python train.py --moe_every=1 --max_grad_norm=1.0 --epochs=6.9
Rows from block 3 of a small multi-label image tagger, named by matrix and row number. Rows with one number within an expert belong to one neuron, the router's apart. Each number is 200 + 20 x the weight over its row's rms, rounded and kept within 0 to 999. All counts start at 0.
Before each expert's rows are labels from the 100 images, of 14976, where the router gives the expert most weight on average: "top examples" is what is common among them. Only what is clearly more common there than usual is listed. The data: photos of plants, animals and fungi (iNaturalist).
# router: router (model.blocks.3.mlp.router.weight, 8x384, trained with AdamW), inputs 192-383
# up: expert up (model.blocks.3.mlp.up, 8x192x384), inputs 192-383
# down: expert down (model.blocks.3.mlp.down, 8x384x192, transposed), outputs 192-383

# expert 5
top examples: kingdom Plantae; phylum Tracheophyta; class Magnoliopsida
router.5,253,221,198,205,178,183,196,188,165,211,206,232,226,172,203,201,217,220,201,222,187,167,202,162,154,206,189,164,181,170,198,195,208,207,195,182,216,194,167,236,223,193,173,170,213,217,246,212,202,212,229,242,180,190,203,223,161,209,210,184,259,188,191,151,202,206,177,201,201,223,216,156,200,197,206,187,230,155,193,203,212,203,228,238,185,186,204,214,197,199,194,215,227,195,187,206,188,196,213,200,194,193,204,187,220,230,211,194,208,171,197,222,215,229,152,185,189,224,216,229,196,244,211,207,231,203,205,233,192,223,192,203,195,225,195,184,180,246,194,186,173,213,186,218,201,165,199,220,186,201,209,194,226,226,227,206,191,178,201,184,166,197,201,206,192,198,203,181,188,206,188,194,192,185,202,222,176,228,237,176,191,171,184,193,164,213,213,192,183,212,167,211
up.0,185,218,226,227,183,185,201,184,194,176,233,172,196,183,242,172,197,203,207,213,226,240,186,199,213,194,235,204,241,206,195,260,189,196,215,210,213,215,199,202,226,195,228,219,212,220,202,205,240,209,205,213,202,198,206,199,179,206,230,216,186,204,215,190,221,177,217,179,188,163,205,216,176,212,183,202,227,177,233,164,183,230,197,200,150,212,207,219,238,210,228,219,199,191,159,205,214,155,230,235,230,188,192,195,193,198,198,202,199,212,207,204,152,139,228,222,204,167,226,214,205,187,224,212,231,216,206,204,200,186,241,216,203,200,199,180,209,221,193,188,203,160,215,196,209,177,207,225,177,231,188,215,213,156,224,208,202,226,158,196,205,165,182,183,185,232,198,188,199,200,189,179,209,205,197,165,182,198,242,212,180,210,201,209,205,189,193,205,198,179,205,192
down.0,197,201,201,201,213,199,219,181,194,207,184,188,206,197,225,227,214,200,249,169,204,188,185,195,232,220,229,179,210,163,219,175,199,218,199,187,214,193,199,213,176,208,180,200,205,177,217,222,200,188,192,221,178,202,190,226,154,201,215,188,220,205,177,213,220,187,230,206,179,169,201,197,167,183,192,208,212,231,208,195,193,204,206,205,192,174,201,179,181,219,231,176,210,210,222,227,201,216,207,185,209,194,208,197,215,175,170,223,198,202,215,189,176,205,225,188,199,167,208,208,224,227,190,221,178,192,170,206,228,166,143,202,189,214,208,193,165,191,241,200,213,239,186,226,208,196,193,178,202,227,214,206,175,198,228,208,246,218,199,170,218,225,175,200,211,220,215,223,188,216,219,189,174,162,170,205,196,201,202,217,216,196,202,207,179,230,183,206,146,205,196,202
up.1,204,232,182,210,217,253,172,186,188,195,212,199,199,177,166,210,202,199,160,169,198,203,209,211,194,225,206,216,183,201,195,199,211,208,209,212,215,208,204,194,194,231,214,190,187,180,216,229,188,213,206,210,162,193,193,179,207,191,199,235,207,204,178,164,204,184,177,178,221,201,198,181,217,223,210,182,190,168,205,152,202,174,215,213,212,184,176,215,179,212,174,186,197,248,202,200,243,171,186,227,196,191,203,222,166,192,163,197,202,210,195,238,221,221,190,212,152,197,186,213,189,210,202,185,222,234,232,208,204,194,225,209,210,238,194,221,170,222,246,224,199,215,201,228,172,185,167,205,211,197,191,189,206,216,220,215,196,170,203,190,202,167,177,196,197,204,231,225,189,184,208,188,228,196,179,202,193,190,164,202,203,198,220,173,170,218,212,229,190,235,143,204
down.1,193,232,220,191,224,186,215,226,177,204,181,203,204,221,189,196,208,164,203,207,221,226,219,230,201,200,201,172,171,187,213,226,197,224,197,252,200,205,204,264,209,242,214,195,202,182,190,181,198,219,194,203,202,194,204,193,177,202,220,177,175,206,191,228,204,197,190,238,199,197,213,228,162,195,201,225,203,193,186,219,200,224,214,187,219,206,207,199,196,182,219,162,200,204,208,176,196,186,247,215,212,244,179,228,186,195,235,204,180,205,190,153,174,204,186,195,220,207,212,234,149,231,187,217,191,203,199,197,189,198,166,199,221,253,219,209,223,211,188,174,173,214,200,163,227,240,218,196,165,206,182,196,212,196,210,206,191,194,196,159,206,216,242,200,225,188,162,212,218,209,196,210,191,187,178,181,209,185,189,197,174,234,191,185,229,196,192,177,204,186,231,195
up.2,189,238,197,182,199,194,210,198,239,212,181,198,173,225,206,185,175,215,205,203,227,184,225,174,170,225,205,218,199,202,157,194,197,179,186,187,183,199,154,219,197,197,195,202,170,197,196,204,229,188,192,173,201,207,213,189,197,213,276,209,198,202,225,207,200,193,197,162,206,192,202,232,186,213,201,242,187,196,210,186,192,187,208,172,212,181,187,239,196,200,227,214,213,214,160,206,180,199,210,230,189,166,196,197,192,161,197,195,209,199,214,238,215,201,193,211,188,188,212,223,185,208,222,212,163,229,198,187,198,194,194,195,211,197,192,192,208,207,169,176,190,144,242,176,217,209,214,182,172,217,211,211,164,197,231,171,236,216,215,197,203,187,173,201,158,211,214,186,199,196,196,165,204,228,192,207,198,168,215,219,190,181,191,226,220,186,187,185,230,168,166,192
down.2,172,207,209,216,199,206,226,210,194,175,165,174,205,199,176,187,186,174,194,207,184,200,244,193,142,218,197,212,196,180,161,182,227,197,191,207,222,210,186,210,201,187,200,177,229,216,189,190,216,206,198,254,238,195,173,222,199,237,192,210,201,243,192,238,160,242,186,186,195,153,182,185,190,162,205,159,199,253,213,189,176,210,188,201,189,219,239,179,207,162,195,211,194,188,206,197,236,211,203,218,202,218,207,201,194,195,190,189,168,192,200,224,191,186,184,247,190,174,226,208,178,206,219,186,232,223,218,217,242,192,190,210,163,199,192,206,187,190,204,226,164,202,194,198,184,240,209,195,208,192,220,184,195,160,193,216,184,196,185,169,192,175,163,216,219,193,210,200,208,182,176,213,211,181,180,203,177,198,173,183,206,190,194,201,229,207,218,234,174,203,236,210
up.3,219,226,206,193,172,212,192,233,210,246,168,174,226,224,245,190,186,198,194,207,202,239,186,195,233,225,178,217,198,200,174,208,217,207,178,193,227,206,214,186,196,215,199,211,191,170,192,207,194,205,156,177,233,230,198,173,216,198,200,212,170,191,235,203,195,218,185,220,235,210,182,213,191,172,215,198,233,213,203,213,199,201,213,202,170,197,200,179,208,213,203,186,221,223,208,217,217,171,182,201,197,196,199,186,165,161,181,189,183,195,200,216,222,232,205,205,209,168,198,204,212,197,197,184,197,167,209,200,194,200,219,189,200,205,199,199,189,215,174,208,197,210,178,224,204,226,188,247,182,226,172,199,158,159,193,202,216,216,193,191,236,204,242,233,195,186,208,192,170,215,206,210,198,191,220,226,208,243,195,225,196,202,175,180,181,210,174,197,207,197,183,233
down.3,220,204,219,205,212,227,182,170,195,153,223,206,207,196,214,240,212,200,238,229,187,179,199,203,224,204,203,214,215,187,210,209,176,206,187,226,202,223,199,242,189,194,230,187,215,202,209,215,210,231,193,170,183,226,196,196,203,195,222,222,202,232,205,201,220,197,203,183,202,196,198,192,210,224,222,219,170,196,209,194,195,190,189,181,166,232,156,203,178,186,166,210,178,214,235,254,224,256,221,177,198,200,193,181,209,204,211,190,225,244,186,177,184,217,188,208,196,190,237,192,177,207,199,181,160,246,221,204,182,215,207,202,226,230,207,199,186,214,220,206,168,183,198,189,205,189,230,195,214,187,210,167,185,202,211,218,227,189,207,188,188,152,154,180,203,197,221,197,204,202,246,195,191,193,210,187,170,216,213,203,207,231,204,255,201,205,167,212,217,183,211,199
up.4,232,216,212,184,199,197,200,214,157,185,190,206,198,188,213,237,212,173,162,210,190,173,213,174,211,193,219,189,183,177,197,210,193,185,205,209,148,220,201,178,251,218,191,180,199,189,181,187,203,203,198,222,178,190,217,182,157,188,201,220,216,198,180,155,181,199,189,207,249,206,242,193,241,202,204,205,176,215,198,199,190,208,155,193,226,226,177,207,191,216,194,179,195,186,222,212,220,204,163,200,185,242,187,202,239,171,215,200,218,206,197,166,218,207,184,217,222,190,193,181,212,201,195,192,192,196,190,218,187,186,200,210,238,182,184,170,194,219,202,171,204,193,225,199,198,200,223,206,220,211,179,211,207,206,219,199,194,186,190,158,178,185,205,177,199,167,190,213,190,221,192,221,184,197,199,201,203,203,203,204,207,202,192,200,177,211,194,175,210,221,168,202
down.4,183,165,204,211,218,211,165,192,198,206,186,200,235,181,206,208,219,219,173,222,217,261,235,200,206,154,192,187,222,193,229,219,210,194,220,234,180,235,184,239,192,214,217,188,192,199,201,212,191,180,199,167,214,167,222,183,205,188,177,200,190,185,181,170,179,190,200,181,193,197,204,251,191,193,219,203,217,191,185,169,197,181,196,187,151,210,184,215,192,201,193,212,197,236,187,211,179,198,215,207,195,173,184,225,190,203,200,198,197,189,214,174,193,215,234,185,218,247,225,178,212,203,187,183,197,224,210,186,172,166,221,225,191,181,174,212,203,192,204,202,170,196,193,205,233,199,159,202,196,196,210,173,196,185,182,196,183,185,217,191,197,226,214,213,209,198,184,206,209,212,203,229,218,182,206,193,211,201,212,266,211,220,207,224,183,196,186,210,207,182,191,203

# expert 3
top examples: order Odonata
router.3,173,174,213,207,189,203,198,219,184,216,223,194,173,231,199,208,218,181,207,167,159,171,181,182,207,194,227,236,188,211,201,205,194,194,185,194,191,195,221,187,234,226,204,210,203,194,175,190,168,234,168,195,176,201,197,201,223,219,179,192,215,233,192,191,186,198,172,231,199,241,165,195,198,192,229,145,206,172,194,188,216,153,209,177,210,200,220,188,204,205,185,192,208,191,193,249,196,183,209,190,182,225,165,223,172,224,198,184,181,184,237,185,196,186,193,177,175,214,154,205,187,160,176,189,193,199,193,201,194,188,223,197,208,217,209,213,210,225,206,189,207,243,180,243,207,211,226,215,206,190,200,189,198,164,180,191,178,178,209,224,196,214,177,209,241,207,223,207,231,166,192,211,251,227,219,185,195,158,157,209,195,174,180,168,209,190,188,220,207,195,186,207
up.0,201,219,215,200,190,193,176,251,227,209,198,225,193,232,215,189,190,197,160,192,225,205,181,208,212,236,195,187,193,192,218,178,198,234,175,188,220,184,206,202,190,201,185,171,185,179,198,171,199,192,201,226,250,236,210,206,210,205,187,183,151,200,205,216,206,173,202,179,186,201,199,150,185,205,210,208,211,188,171,201,182,236,178,202,187,205,216,223,187,221,213,203,199,210,206,208,197,197,216,203,220,218,214,187,142,169,175,204,242,204,215,194,209,172,229,206,168,186,188,202,222,176,210,195,183,207,171,184,215,192,178,218,211,167,238,164,197,194,185,219,179,188,188,189,165,213,229,204,210,202,231,199,190,180,234,240,201,199,214,208,220,178,164,180,239,213,202,196,173,219,224,175,200,187,217,176,226,222,223,202,153,193,217,220,188,202,188,183,203,204,173,207
down.0,190,220,176,217,193,210,227,225,189,188,201,220,237,213,207,190,164,161,179,221,170,211,227,212,214,230,217,204,164,201,221,215,183,182,190,204,206,205,242,148,243,191,178,194,166,195,204,180,192,212,188,200,222,195,189,186,165,189,194,192,224,160,225,196,240,212,166,182,224,224,197,209,192,207,188,212,191,211,223,239,188,192,188,219,180,173,182,215,212,218,224,199,209,169,178,187,164,190,191,204,179,189,194,200,196,244,229,201,201,202,165,220,209,213,184,198,184,161,193,199,227,181,185,214,178,170,199,214,231,210,137,219,220,162,202,219,207,255,192,210,195,238,191,180,185,229,210,157,218,215,210,210,169,167,188,188,189,187,196,196,206,211,182,218,197,177,205,169,218,200,231,195,195,202,162,216,239,189,208,202,220,192,181,212,227,231,193,215,193,198,181,185
up.1,185,186,217,189,176,186,224,183,174,244,231,213,193,220,203,219,199,164,175,192,190,202,191,230,182,201,198,183,180,220,204,145,200,192,204,187,182,205,188,208,211,211,239,189,208,174,198,192,156,213,189,210,212,190,188,201,208,213,218,181,206,184,204,224,191,205,212,193,199,196,222,205,229,180,214,232,228,215,157,245,146,199,178,202,172,181,263,216,168,182,197,206,220,214,246,190,218,242,173,180,235,220,203,204,187,207,181,213,207,212,197,201,206,212,166,203,238,217,216,195,231,178,212,195,179,227,233,184,217,216,180,228,205,183,200,187,202,193,195,184,203,225,197,187,195,188,206,178,201,184,189,187,186,226,187,177,179,213,205,202,167,219,205,186,208,186,189,234,199,231,214,234,193,206,237,194,205,166,232,166,154,243,196,194,214,193,196,236,207,200,201,205
down.1,230,235,202,176,209,184,192,184,224,197,217,150,205,212,216,170,189,220,215,190,224,193,218,216,191,220,198,202,178,196,166,160,198,196,188,182,217,216,190,217,156,186,179,182,201,226,233,216,203,222,197,199,172,187,184,205,214,164,173,196,251,151,227,220,215,217,211,227,217,201,192,185,179,204,198,179,158,243,214,232,169,185,173,208,216,223,182,184,205,201,214,207,201,199,183,198,199,213,195,175,195,214,218,217,209,187,221,193,189,218,173,215,190,174,164,231,228,193,206,213,225,205,246,198,166,210,199,224,203,202,217,186,182,189,188,168,206,223,196,171,196,220,194,206,226,198,174,204,160,178,173,177,231,224,192,181,221,177,193,174,206,176,189,223,202,173,228,194,223,230,213,194,219,238,174,185,204,232,197,195,204,185,214,181,188,188,204,213,198,216,232,160
up.2,196,213,231,187,200,189,185,186,210,154,235,207,197,192,216,195,234,210,215,188,199,231,203,190,206,206,211,232,206,193,161,167,252,221,236,209,172,192,225,202,241,191,174,153,222,188,197,230,228,174,208,199,207,211,193,227,196,236,199,179,177,195,194,191,187,197,208,202,222,195,197,203,196,196,187,202,200,210,170,184,190,230,183,216,157,230,185,175,203,179,221,202,218,199,156,191,207,227,170,192,196,207,176,207,215,209,213,236,215,218,203,210,190,168,191,198,201,191,212,184,206,178,204,160,167,175,222,191,196,193,183,227,168,177,186,216,179,218,195,175,201,207,205,221,192,190,173,207,235,186,222,207,193,220,234,213,198,192,224,202,172,177,188,209,188,206,175,209,171,186,177,195,196,157,195,216,176,192,181,173,204,198,210,211,236,186,201,232,199,217,220,215
down.2,200,226,200,223,216,206,185,174,206,209,186,183,188,224,193,190,185,170,182,205,212,202,187,176,201,159,197,192,190,194,181,206,194,187,181,229,199,234,189,209,194,193,204,239,200,206,162,227,209,208,226,177,168,223,174,185,223,186,196,228,170,188,198,190,169,179,185,209,169,197,167,214,199,193,211,203,205,163,208,208,184,190,205,198,213,191,234,230,165,183,168,219,168,181,227,197,179,217,203,176,212,225,208,200,213,184,189,217,234,232,196,198,210,238,189,227,196,200,185,197,192,208,175,203,222,188,190,223,184,217,195,237,186,186,217,183,207,196,193,198,179,170,179,197,234,163,175,192,185,197,215,192,221,176,191,202,145,216,197,191,215,190,215,212,216,226,174,185,167,177,235,222,215,211,198,194,199,198,171,237,200,194,218,177,203,189,200,202,199,208,219,192
up.3,247,190,174,230,188,226,224,209,241,218,198,187,228,221,205,202,175,233,211,249,193,196,154,162,221,215,162,202,195,198,184,188,202,213,187,205,177,200,188,211,195,193,227,226,204,178,188,217,214,186,199,206,186,231,199,197,193,207,179,189,213,192,171,179,178,169,154,202,165,183,199,201,187,204,208,215,199,193,217,231,211,212,185,210,155,202,198,190,222,210,197,182,207,202,185,202,189,203,177,199,200,211,197,205,188,226,210,208,209,214,177,216,178,207,218,197,209,184,212,185,174,198,198,233,166,175,225,215,238,215,200,185,231,234,193,171,171,175,213,185,228,174,177,213,236,182,198,200,162,250,229,216,209,204,179,212,208,224,189,206,174,159,176,187,191,168,178,199,188,200,202,210,232,207,230,221,203,167,231,203,187,220,237,222,204,206,200,190,207,198,200,234
down.3,202,205,228,180,210,184,194,213,205,191,212,210,193,181,204,193,249,194,184,169,206,163,228,180,195,165,183,213,175,189,180,212,200,200,208,158,224,200,209,175,172,206,205,190,197,211,190,188,208,210,198,191,207,194,178,198,192,163,196,191,211,218,201,214,197,205,262,199,154,195,211,211,202,218,189,175,165,220,183,210,199,171,205,182,234,228,203,201,195,201,218,207,160,174,186,187,205,204,194,203,227,203,190,158,238,180,177,219,185,178,196,174,189,178,214,170,181,178,189,194,210,241,211,221,231,212,151,169,169,195,185,204,182,179,198,182,227,197,153,203,224,206,206,231,171,214,207,214,166,198,201,202,242,195,182,193,201,197,214,213,220,147,196,219,180,230,239,199,214,202,201,196,204,210,194,226,215,198,208,223,171,180,175,208,227,183,184,201,166,204,208,199
up.4,196,210,179,207,214,237,207,203,210,165,201,188,213,252,177,197,175,203,218,199,178,193,173,217,212,225,180,177,217,199,190,193,167,216,228,164,207,211,230,222,163,192,216,196,186,193,221,166,184,208,237,182,196,187,209,209,218,186,192,228,202,184,201,237,166,193,226,208,218,185,206,205,205,215,188,212,205,239,228,200,211,173,219,205,194,200,194,200,203,208,219,229,214,244,202,201,208,227,197,174,182,180,175,155,216,204,207,190,171,175,212,190,215,185,220,216,223,194,197,163,216,213,190,200,195,193,175,214,152,195,207,215,177,196,199,203,173,226,204,179,192,206,225,184,156,205,204,184,195,224,195,223,237,200,196,214,174,198,208,212,180,146,206,216,185,219,167,199,209,210,185,208,188,228,190,181,203,192,184,199,218,170,212,212,223,178,217,165,236,184,231,189
down.4,171,203,204,197,184,194,203,190,200,187,188,201,141,168,192,181,203,192,167,207,189,192,194,156,215,185,196,189,225,219,219,186,183,207,216,214,203,184,194,202,183,195,231,198,219,197,233,183,224,182,167,182,203,195,182,223,228,228,206,180,209,207,167,178,222,176,216,193,213,190,227,212,216,194,236,224,171,178,203,213,202,196,210,207,227,196,178,175,180,229,192,216,172,267,201,177,216,200,196,184,240,233,209,187,190,193,189,190,206,205,204,235,199,206,218,226,201,210,211,212,196,224,220,192,197,222,196,241,224,205,237,200,177,211,185,198,186,163,201,194,135,206,213,204,229,233,215,191,209,183,210,205,204,191,203,170,187,224,201,149,208,250,204,187,181,190,160,190,161,169,183,173,168,198,192,202,194,207,219,177,249,195,198,194,197,256,200,222,182,217,201,212

# expert 7
top examples: phylum Arthropoda; class Insecta
router.7,191,179,191,182,231,206,203,176,224,226,212,172,225,171,167,198,192,207,190,190,188,199,185,188,224,199,212,237,210,194,245,172,209,196,220,175,214,215,169,193,194,204,207,210,192,191,186,217,221,208,218,194,234,202,226,190,196,204,235,209,164,193,217,216,197,191,212,180,198,188,206,218,184,200,212,235,159,219,230,192,228,202,204,205,217,181,184,198,232,182,176,187,215,200,190,173,160,214,205,252,150,197,213,198,176,170,188,227,213,207,191,176,203,165,180,199,253,205,177,220,204,171,183,248,204,169,185,196,175,182,227,218,198,217,193,205,230,188,182,197,230,214,228,226,222,193,171,178,212,213,222,226,211,195,196,170,204,232,208,193,191,180,169,188,228,212,198,189,159,203,194,174,170,186,222,181,219,205,195,190,193,200,183,191,198,166,195,188,203,183,235,188
up.0,200,238,184,172,211,212,191,198,189,198,274,226,238,219,199,193,204,170,228,187,188,192,182,206,187,185,201,172,203,182,203,192,189,190,216,189,171,185,189,210,154,157,195,193,250,229,241,198,197,207,208,209,209,170,142,193,194,209,207,238,196,207,189,198,191,207,194,190,199,189,198,193,192,205,208,209,194,194,210,199,168,210,192,199,189,187,172,207,203,206,208,236,231,217,195,203,221,215,231,203,227,209,223,217,210,192,201,216,225,199,177,223,225,208,205,184,175,182,203,202,204,222,203,201,168,181,217,186,224,206,215,201,149,212,229,158,194,211,174,195,177,173,189,192,164,181,152,211,209,196,182,193,197,159,214,214,182,204,203,165,193,189,183,205,172,213,178,217,182,231,222,221,187,181,209,196,227,196,198,204,230,231,238,200,215,221,190,198,196,188,184,235
down.0,212,195,186,179,216,190,148,191,220,210,181,191,164,191,207,186,246,200,164,231,206,221,178,157,197,213,216,193,188,199,165,228,225,202,176,211,194,199,166,189,265,198,242,191,199,198,214,213,176,227,188,179,203,216,206,224,210,189,217,209,168,203,160,184,232,221,167,229,183,228,216,210,179,196,163,209,182,179,155,185,221,196,193,195,193,198,187,214,195,229,211,205,211,231,189,199,183,205,227,196,186,174,206,198,214,214,185,179,211,196,159,212,141,227,210,210,171,201,187,154,203,186,189,220,211,188,210,214,205,210,216,191,198,177,198,199,204,183,191,208,191,167,198,194,193,170,180,207,227,190,178,184,202,197,231,169,222,190,223,191,157,218,203,168,207,163,208,226,192,191,204,194,214,180,201,180,176,193,204,215,187,184,225,174,177,232,181,201,171,223,223,213
up.1,218,193,203,171,208,195,231,175,231,197,176,185,173,193,215,209,191,229,230,185,202,210,164,176,209,200,155,215,210,194,196,178,219,177,212,181,200,169,210,209,175,173,176,208,225,186,246,217,210,215,188,203,167,202,195,206,188,176,190,188,242,175,201,225,220,199,187,211,184,179,206,221,207,186,206,208,230,168,224,186,186,199,205,190,189,233,221,202,202,198,202,212,217,160,195,199,185,222,222,199,176,233,193,201,195,174,205,206,191,164,175,223,207,228,184,192,185,177,183,188,229,179,219,201,212,212,221,181,208,193,198,162,235,196,213,176,214,181,198,183,230,217,223,195,218,192,196,200,234,232,188,229,197,176,221,205,199,198,224,231,220,176,237,192,193,163,202,209,216,166,199,216,208,189,198,243,177,144,208,160,170,213,218,196,219,198,216,142,149,188,205,182
down.1,203,196,225,206,223,183,197,188,175,233,221,232,223,174,225,226,230,189,204,198,166,176,165,205,184,215,218,184,182,238,170,161,199,166,193,193,191,186,206,231,195,170,193,197,216,207,189,204,204,232,183,202,232,221,213,188,189,189,213,207,202,201,191,174,193,147,213,183,233,214,178,183,161,208,192,191,190,189,191,238,193,216,225,191,190,174,234,188,192,181,202,200,199,183,177,212,175,191,216,218,186,129,200,229,219,186,183,216,236,206,220,195,179,182,207,200,211,177,222,211,204,213,162,191,208,192,173,210,195,194,234,220,208,189,188,229,195,155,191,198,181,202,202,178,195,220,187,222,201,214,199,198,179,186,207,166,222,186,237,217,203,216,192,195,181,207,197,203,171,209,196,192,180,175,219,169,211,223,157,201,218,196,214,203,219,206,183,220,221,199,204,175
up.2,180,173,204,215,214,194,170,244,172,192,195,214,212,171,187,193,204,206,160,158,212,228,181,191,201,216,217,212,206,181,180,203,175,161,214,236,208,175,174,213,212,192,180,183,186,215,225,196,214,195,188,146,207,223,193,228,208,211,222,227,200,229,209,208,171,191,218,206,194,210,198,216,190,203,208,199,249,146,199,150,187,170,210,216,179,206,191,178,179,196,194,216,189,210,222,196,180,180,167,210,196,178,232,166,197,209,171,203,175,224,226,219,193,211,197,212,161,167,188,214,229,221,183,214,221,214,183,190,163,186,196,217,204,202,182,233,182,178,199,187,193,183,193,164,186,228,180,209,210,192,172,155,194,203,214,220,204,215,218,216,200,214,189,207,205,181,223,216,167,204,175,191,199,213,171,194,228,192,189,217,180,198,241,211,205,179,180,195,192,164,193,187
down.2,227,211,168,169,213,198,206,211,209,211,197,215,193,211,214,214,165,195,189,196,202,194,214,195,185,204,165,184,181,225,193,194,205,201,207,185,180,240,214,216,170,212,177,218,189,176,228,203,220,199,207,237,205,193,198,226,221,177,154,221,200,186,213,172,165,208,228,243,211,185,177,195,214,203,198,208,175,205,195,184,215,175,203,196,195,206,191,179,207,162,214,189,220,205,203,226,226,189,225,197,190,240,188,209,226,202,186,200,215,221,225,173,185,212,171,217,225,206,196,192,202,180,223,196,165,212,226,215,194,227,182,193,226,203,146,178,214,218,211,206,201,213,214,193,191,199,173,194,191,170,218,191,212,180,174,217,174,186,218,227,199,205,221,243,161,176,196,216,195,177,231,187,211,219,196,192,201,201,164,183,240,230,171,193,211,203,202,190,204,184,213,212
up.3,217,195,187,214,187,198,177,214,221,201,217,191,194,157,234,155,216,212,169,195,217,196,225,184,187,156,185,187,210,232,189,200,222,189,206,167,204,196,186,225,181,215,189,188,193,182,209,201,250,208,196,226,208,193,223,183,197,164,217,206,194,206,201,195,206,208,225,208,161,205,202,174,170,207,179,188,209,192,203,207,138,209,224,224,219,203,186,181,180,212,213,218,178,216,165,206,209,216,203,205,218,202,203,177,206,184,207,212,218,192,215,194,195,147,221,211,185,168,188,189,198,223,201,207,188,208,201,211,192,194,216,207,207,172,201,151,185,206,199,189,222,190,183,184,192,183,192,210,202,214,177,188,180,157,195,205,221,255,201,251,191,204,217,191,181,237,226,180,221,202,242,216,206,221,163,203,218,175,208,218,209,193,220,202,203,197,149,203,201,234,225,220
down.3,153,190,187,173,219,210,189,226,232,223,208,202,211,207,186,192,187,210,190,181,169,179,199,248,200,191,196,168,185,190,201,198,219,175,158,198,169,211,192,186,230,216,216,163,201,210,160,197,187,226,204,148,165,204,199,198,206,217,218,201,222,196,203,226,184,222,166,234,154,183,204,190,210,187,215,204,190,202,229,218,221,194,221,170,184,200,223,218,200,193,204,183,190,187,195,219,167,198,196,191,216,208,180,225,200,206,200,212,195,216,198,182,195,225,204,200,234,197,201,171,182,200,171,204,165,239,232,181,207,224,214,197,185,184,237,175,207,216,210,233,221,181,218,191,183,186,194,167,233,189,199,182,181,214,206,208,184,170,213,219,214,172,196,191,207,198,219,190,213,176,206,205,204,217,197,176,194,204,230,222,163,221,217,203,216,216,195,225,193,179,208,183
up.4,205,193,221,239,231,226,193,170,228,173,198,214,208,173,215,204,208,238,215,202,191,200,252,214,211,231,198,200,189,205,157,162,195,198,198,213,203,206,140,185,186,222,194,223,197,189,207,241,209,199,235,183,204,224,204,181,195,199,181,199,201,235,172,189,223,202,196,221,236,215,196,152,208,223,199,201,198,192,197,175,181,217,180,178,177,202,185,214,216,160,185,198,208,200,226,195,184,198,186,216,179,163,180,187,211,192,190,187,202,207,176,178,192,209,186,202,183,202,211,215,192,171,238,196,203,180,187,185,211,206,255,202,215,170,181,196,205,174,184,198,187,213,195,229,203,217,209,221,182,196,215,209,200,207,200,217,236,174,206,160,171,228,154,190,204,204,193,224,196,165,166,205,200,211,211,219,205,197,191,215,164,257,198,220,220,151,164,200,192,218,203,187
down.4,195,199,183,211,174,208,194,184,209,206,184,202,209,193,202,194,207,212,205,230,167,216,188,207,175,229,170,177,209,185,243,207,172,186,191,203,186,154,234,197,194,207,172,185,218,217,160,212,206,239,211,244,191,226,196,231,212,184,168,182,191,198,215,197,203,195,204,239,168,177,213,180,180,193,211,195,232,199,197,221,202,202,190,196,195,199,213,179,163,215,185,218,203,187,189,174,231,235,199,181,173,210,210,195,210,232,215,180,193,221,207,192,201,152,232,226,209,199,226,209,206,174,174,198,186,266,198,183,199,208,177,210,227,204,198,162,197,216,194,217,215,180,202,193,209,183,192,208,205,187,219,178,211,181,169,208,196,183,220,202,218,185,220,181,208,212,207,182,203,192,201,181,190,181,199,192,197,195,174,172,181,176,215,208,202,199,186,207,197,192,172,193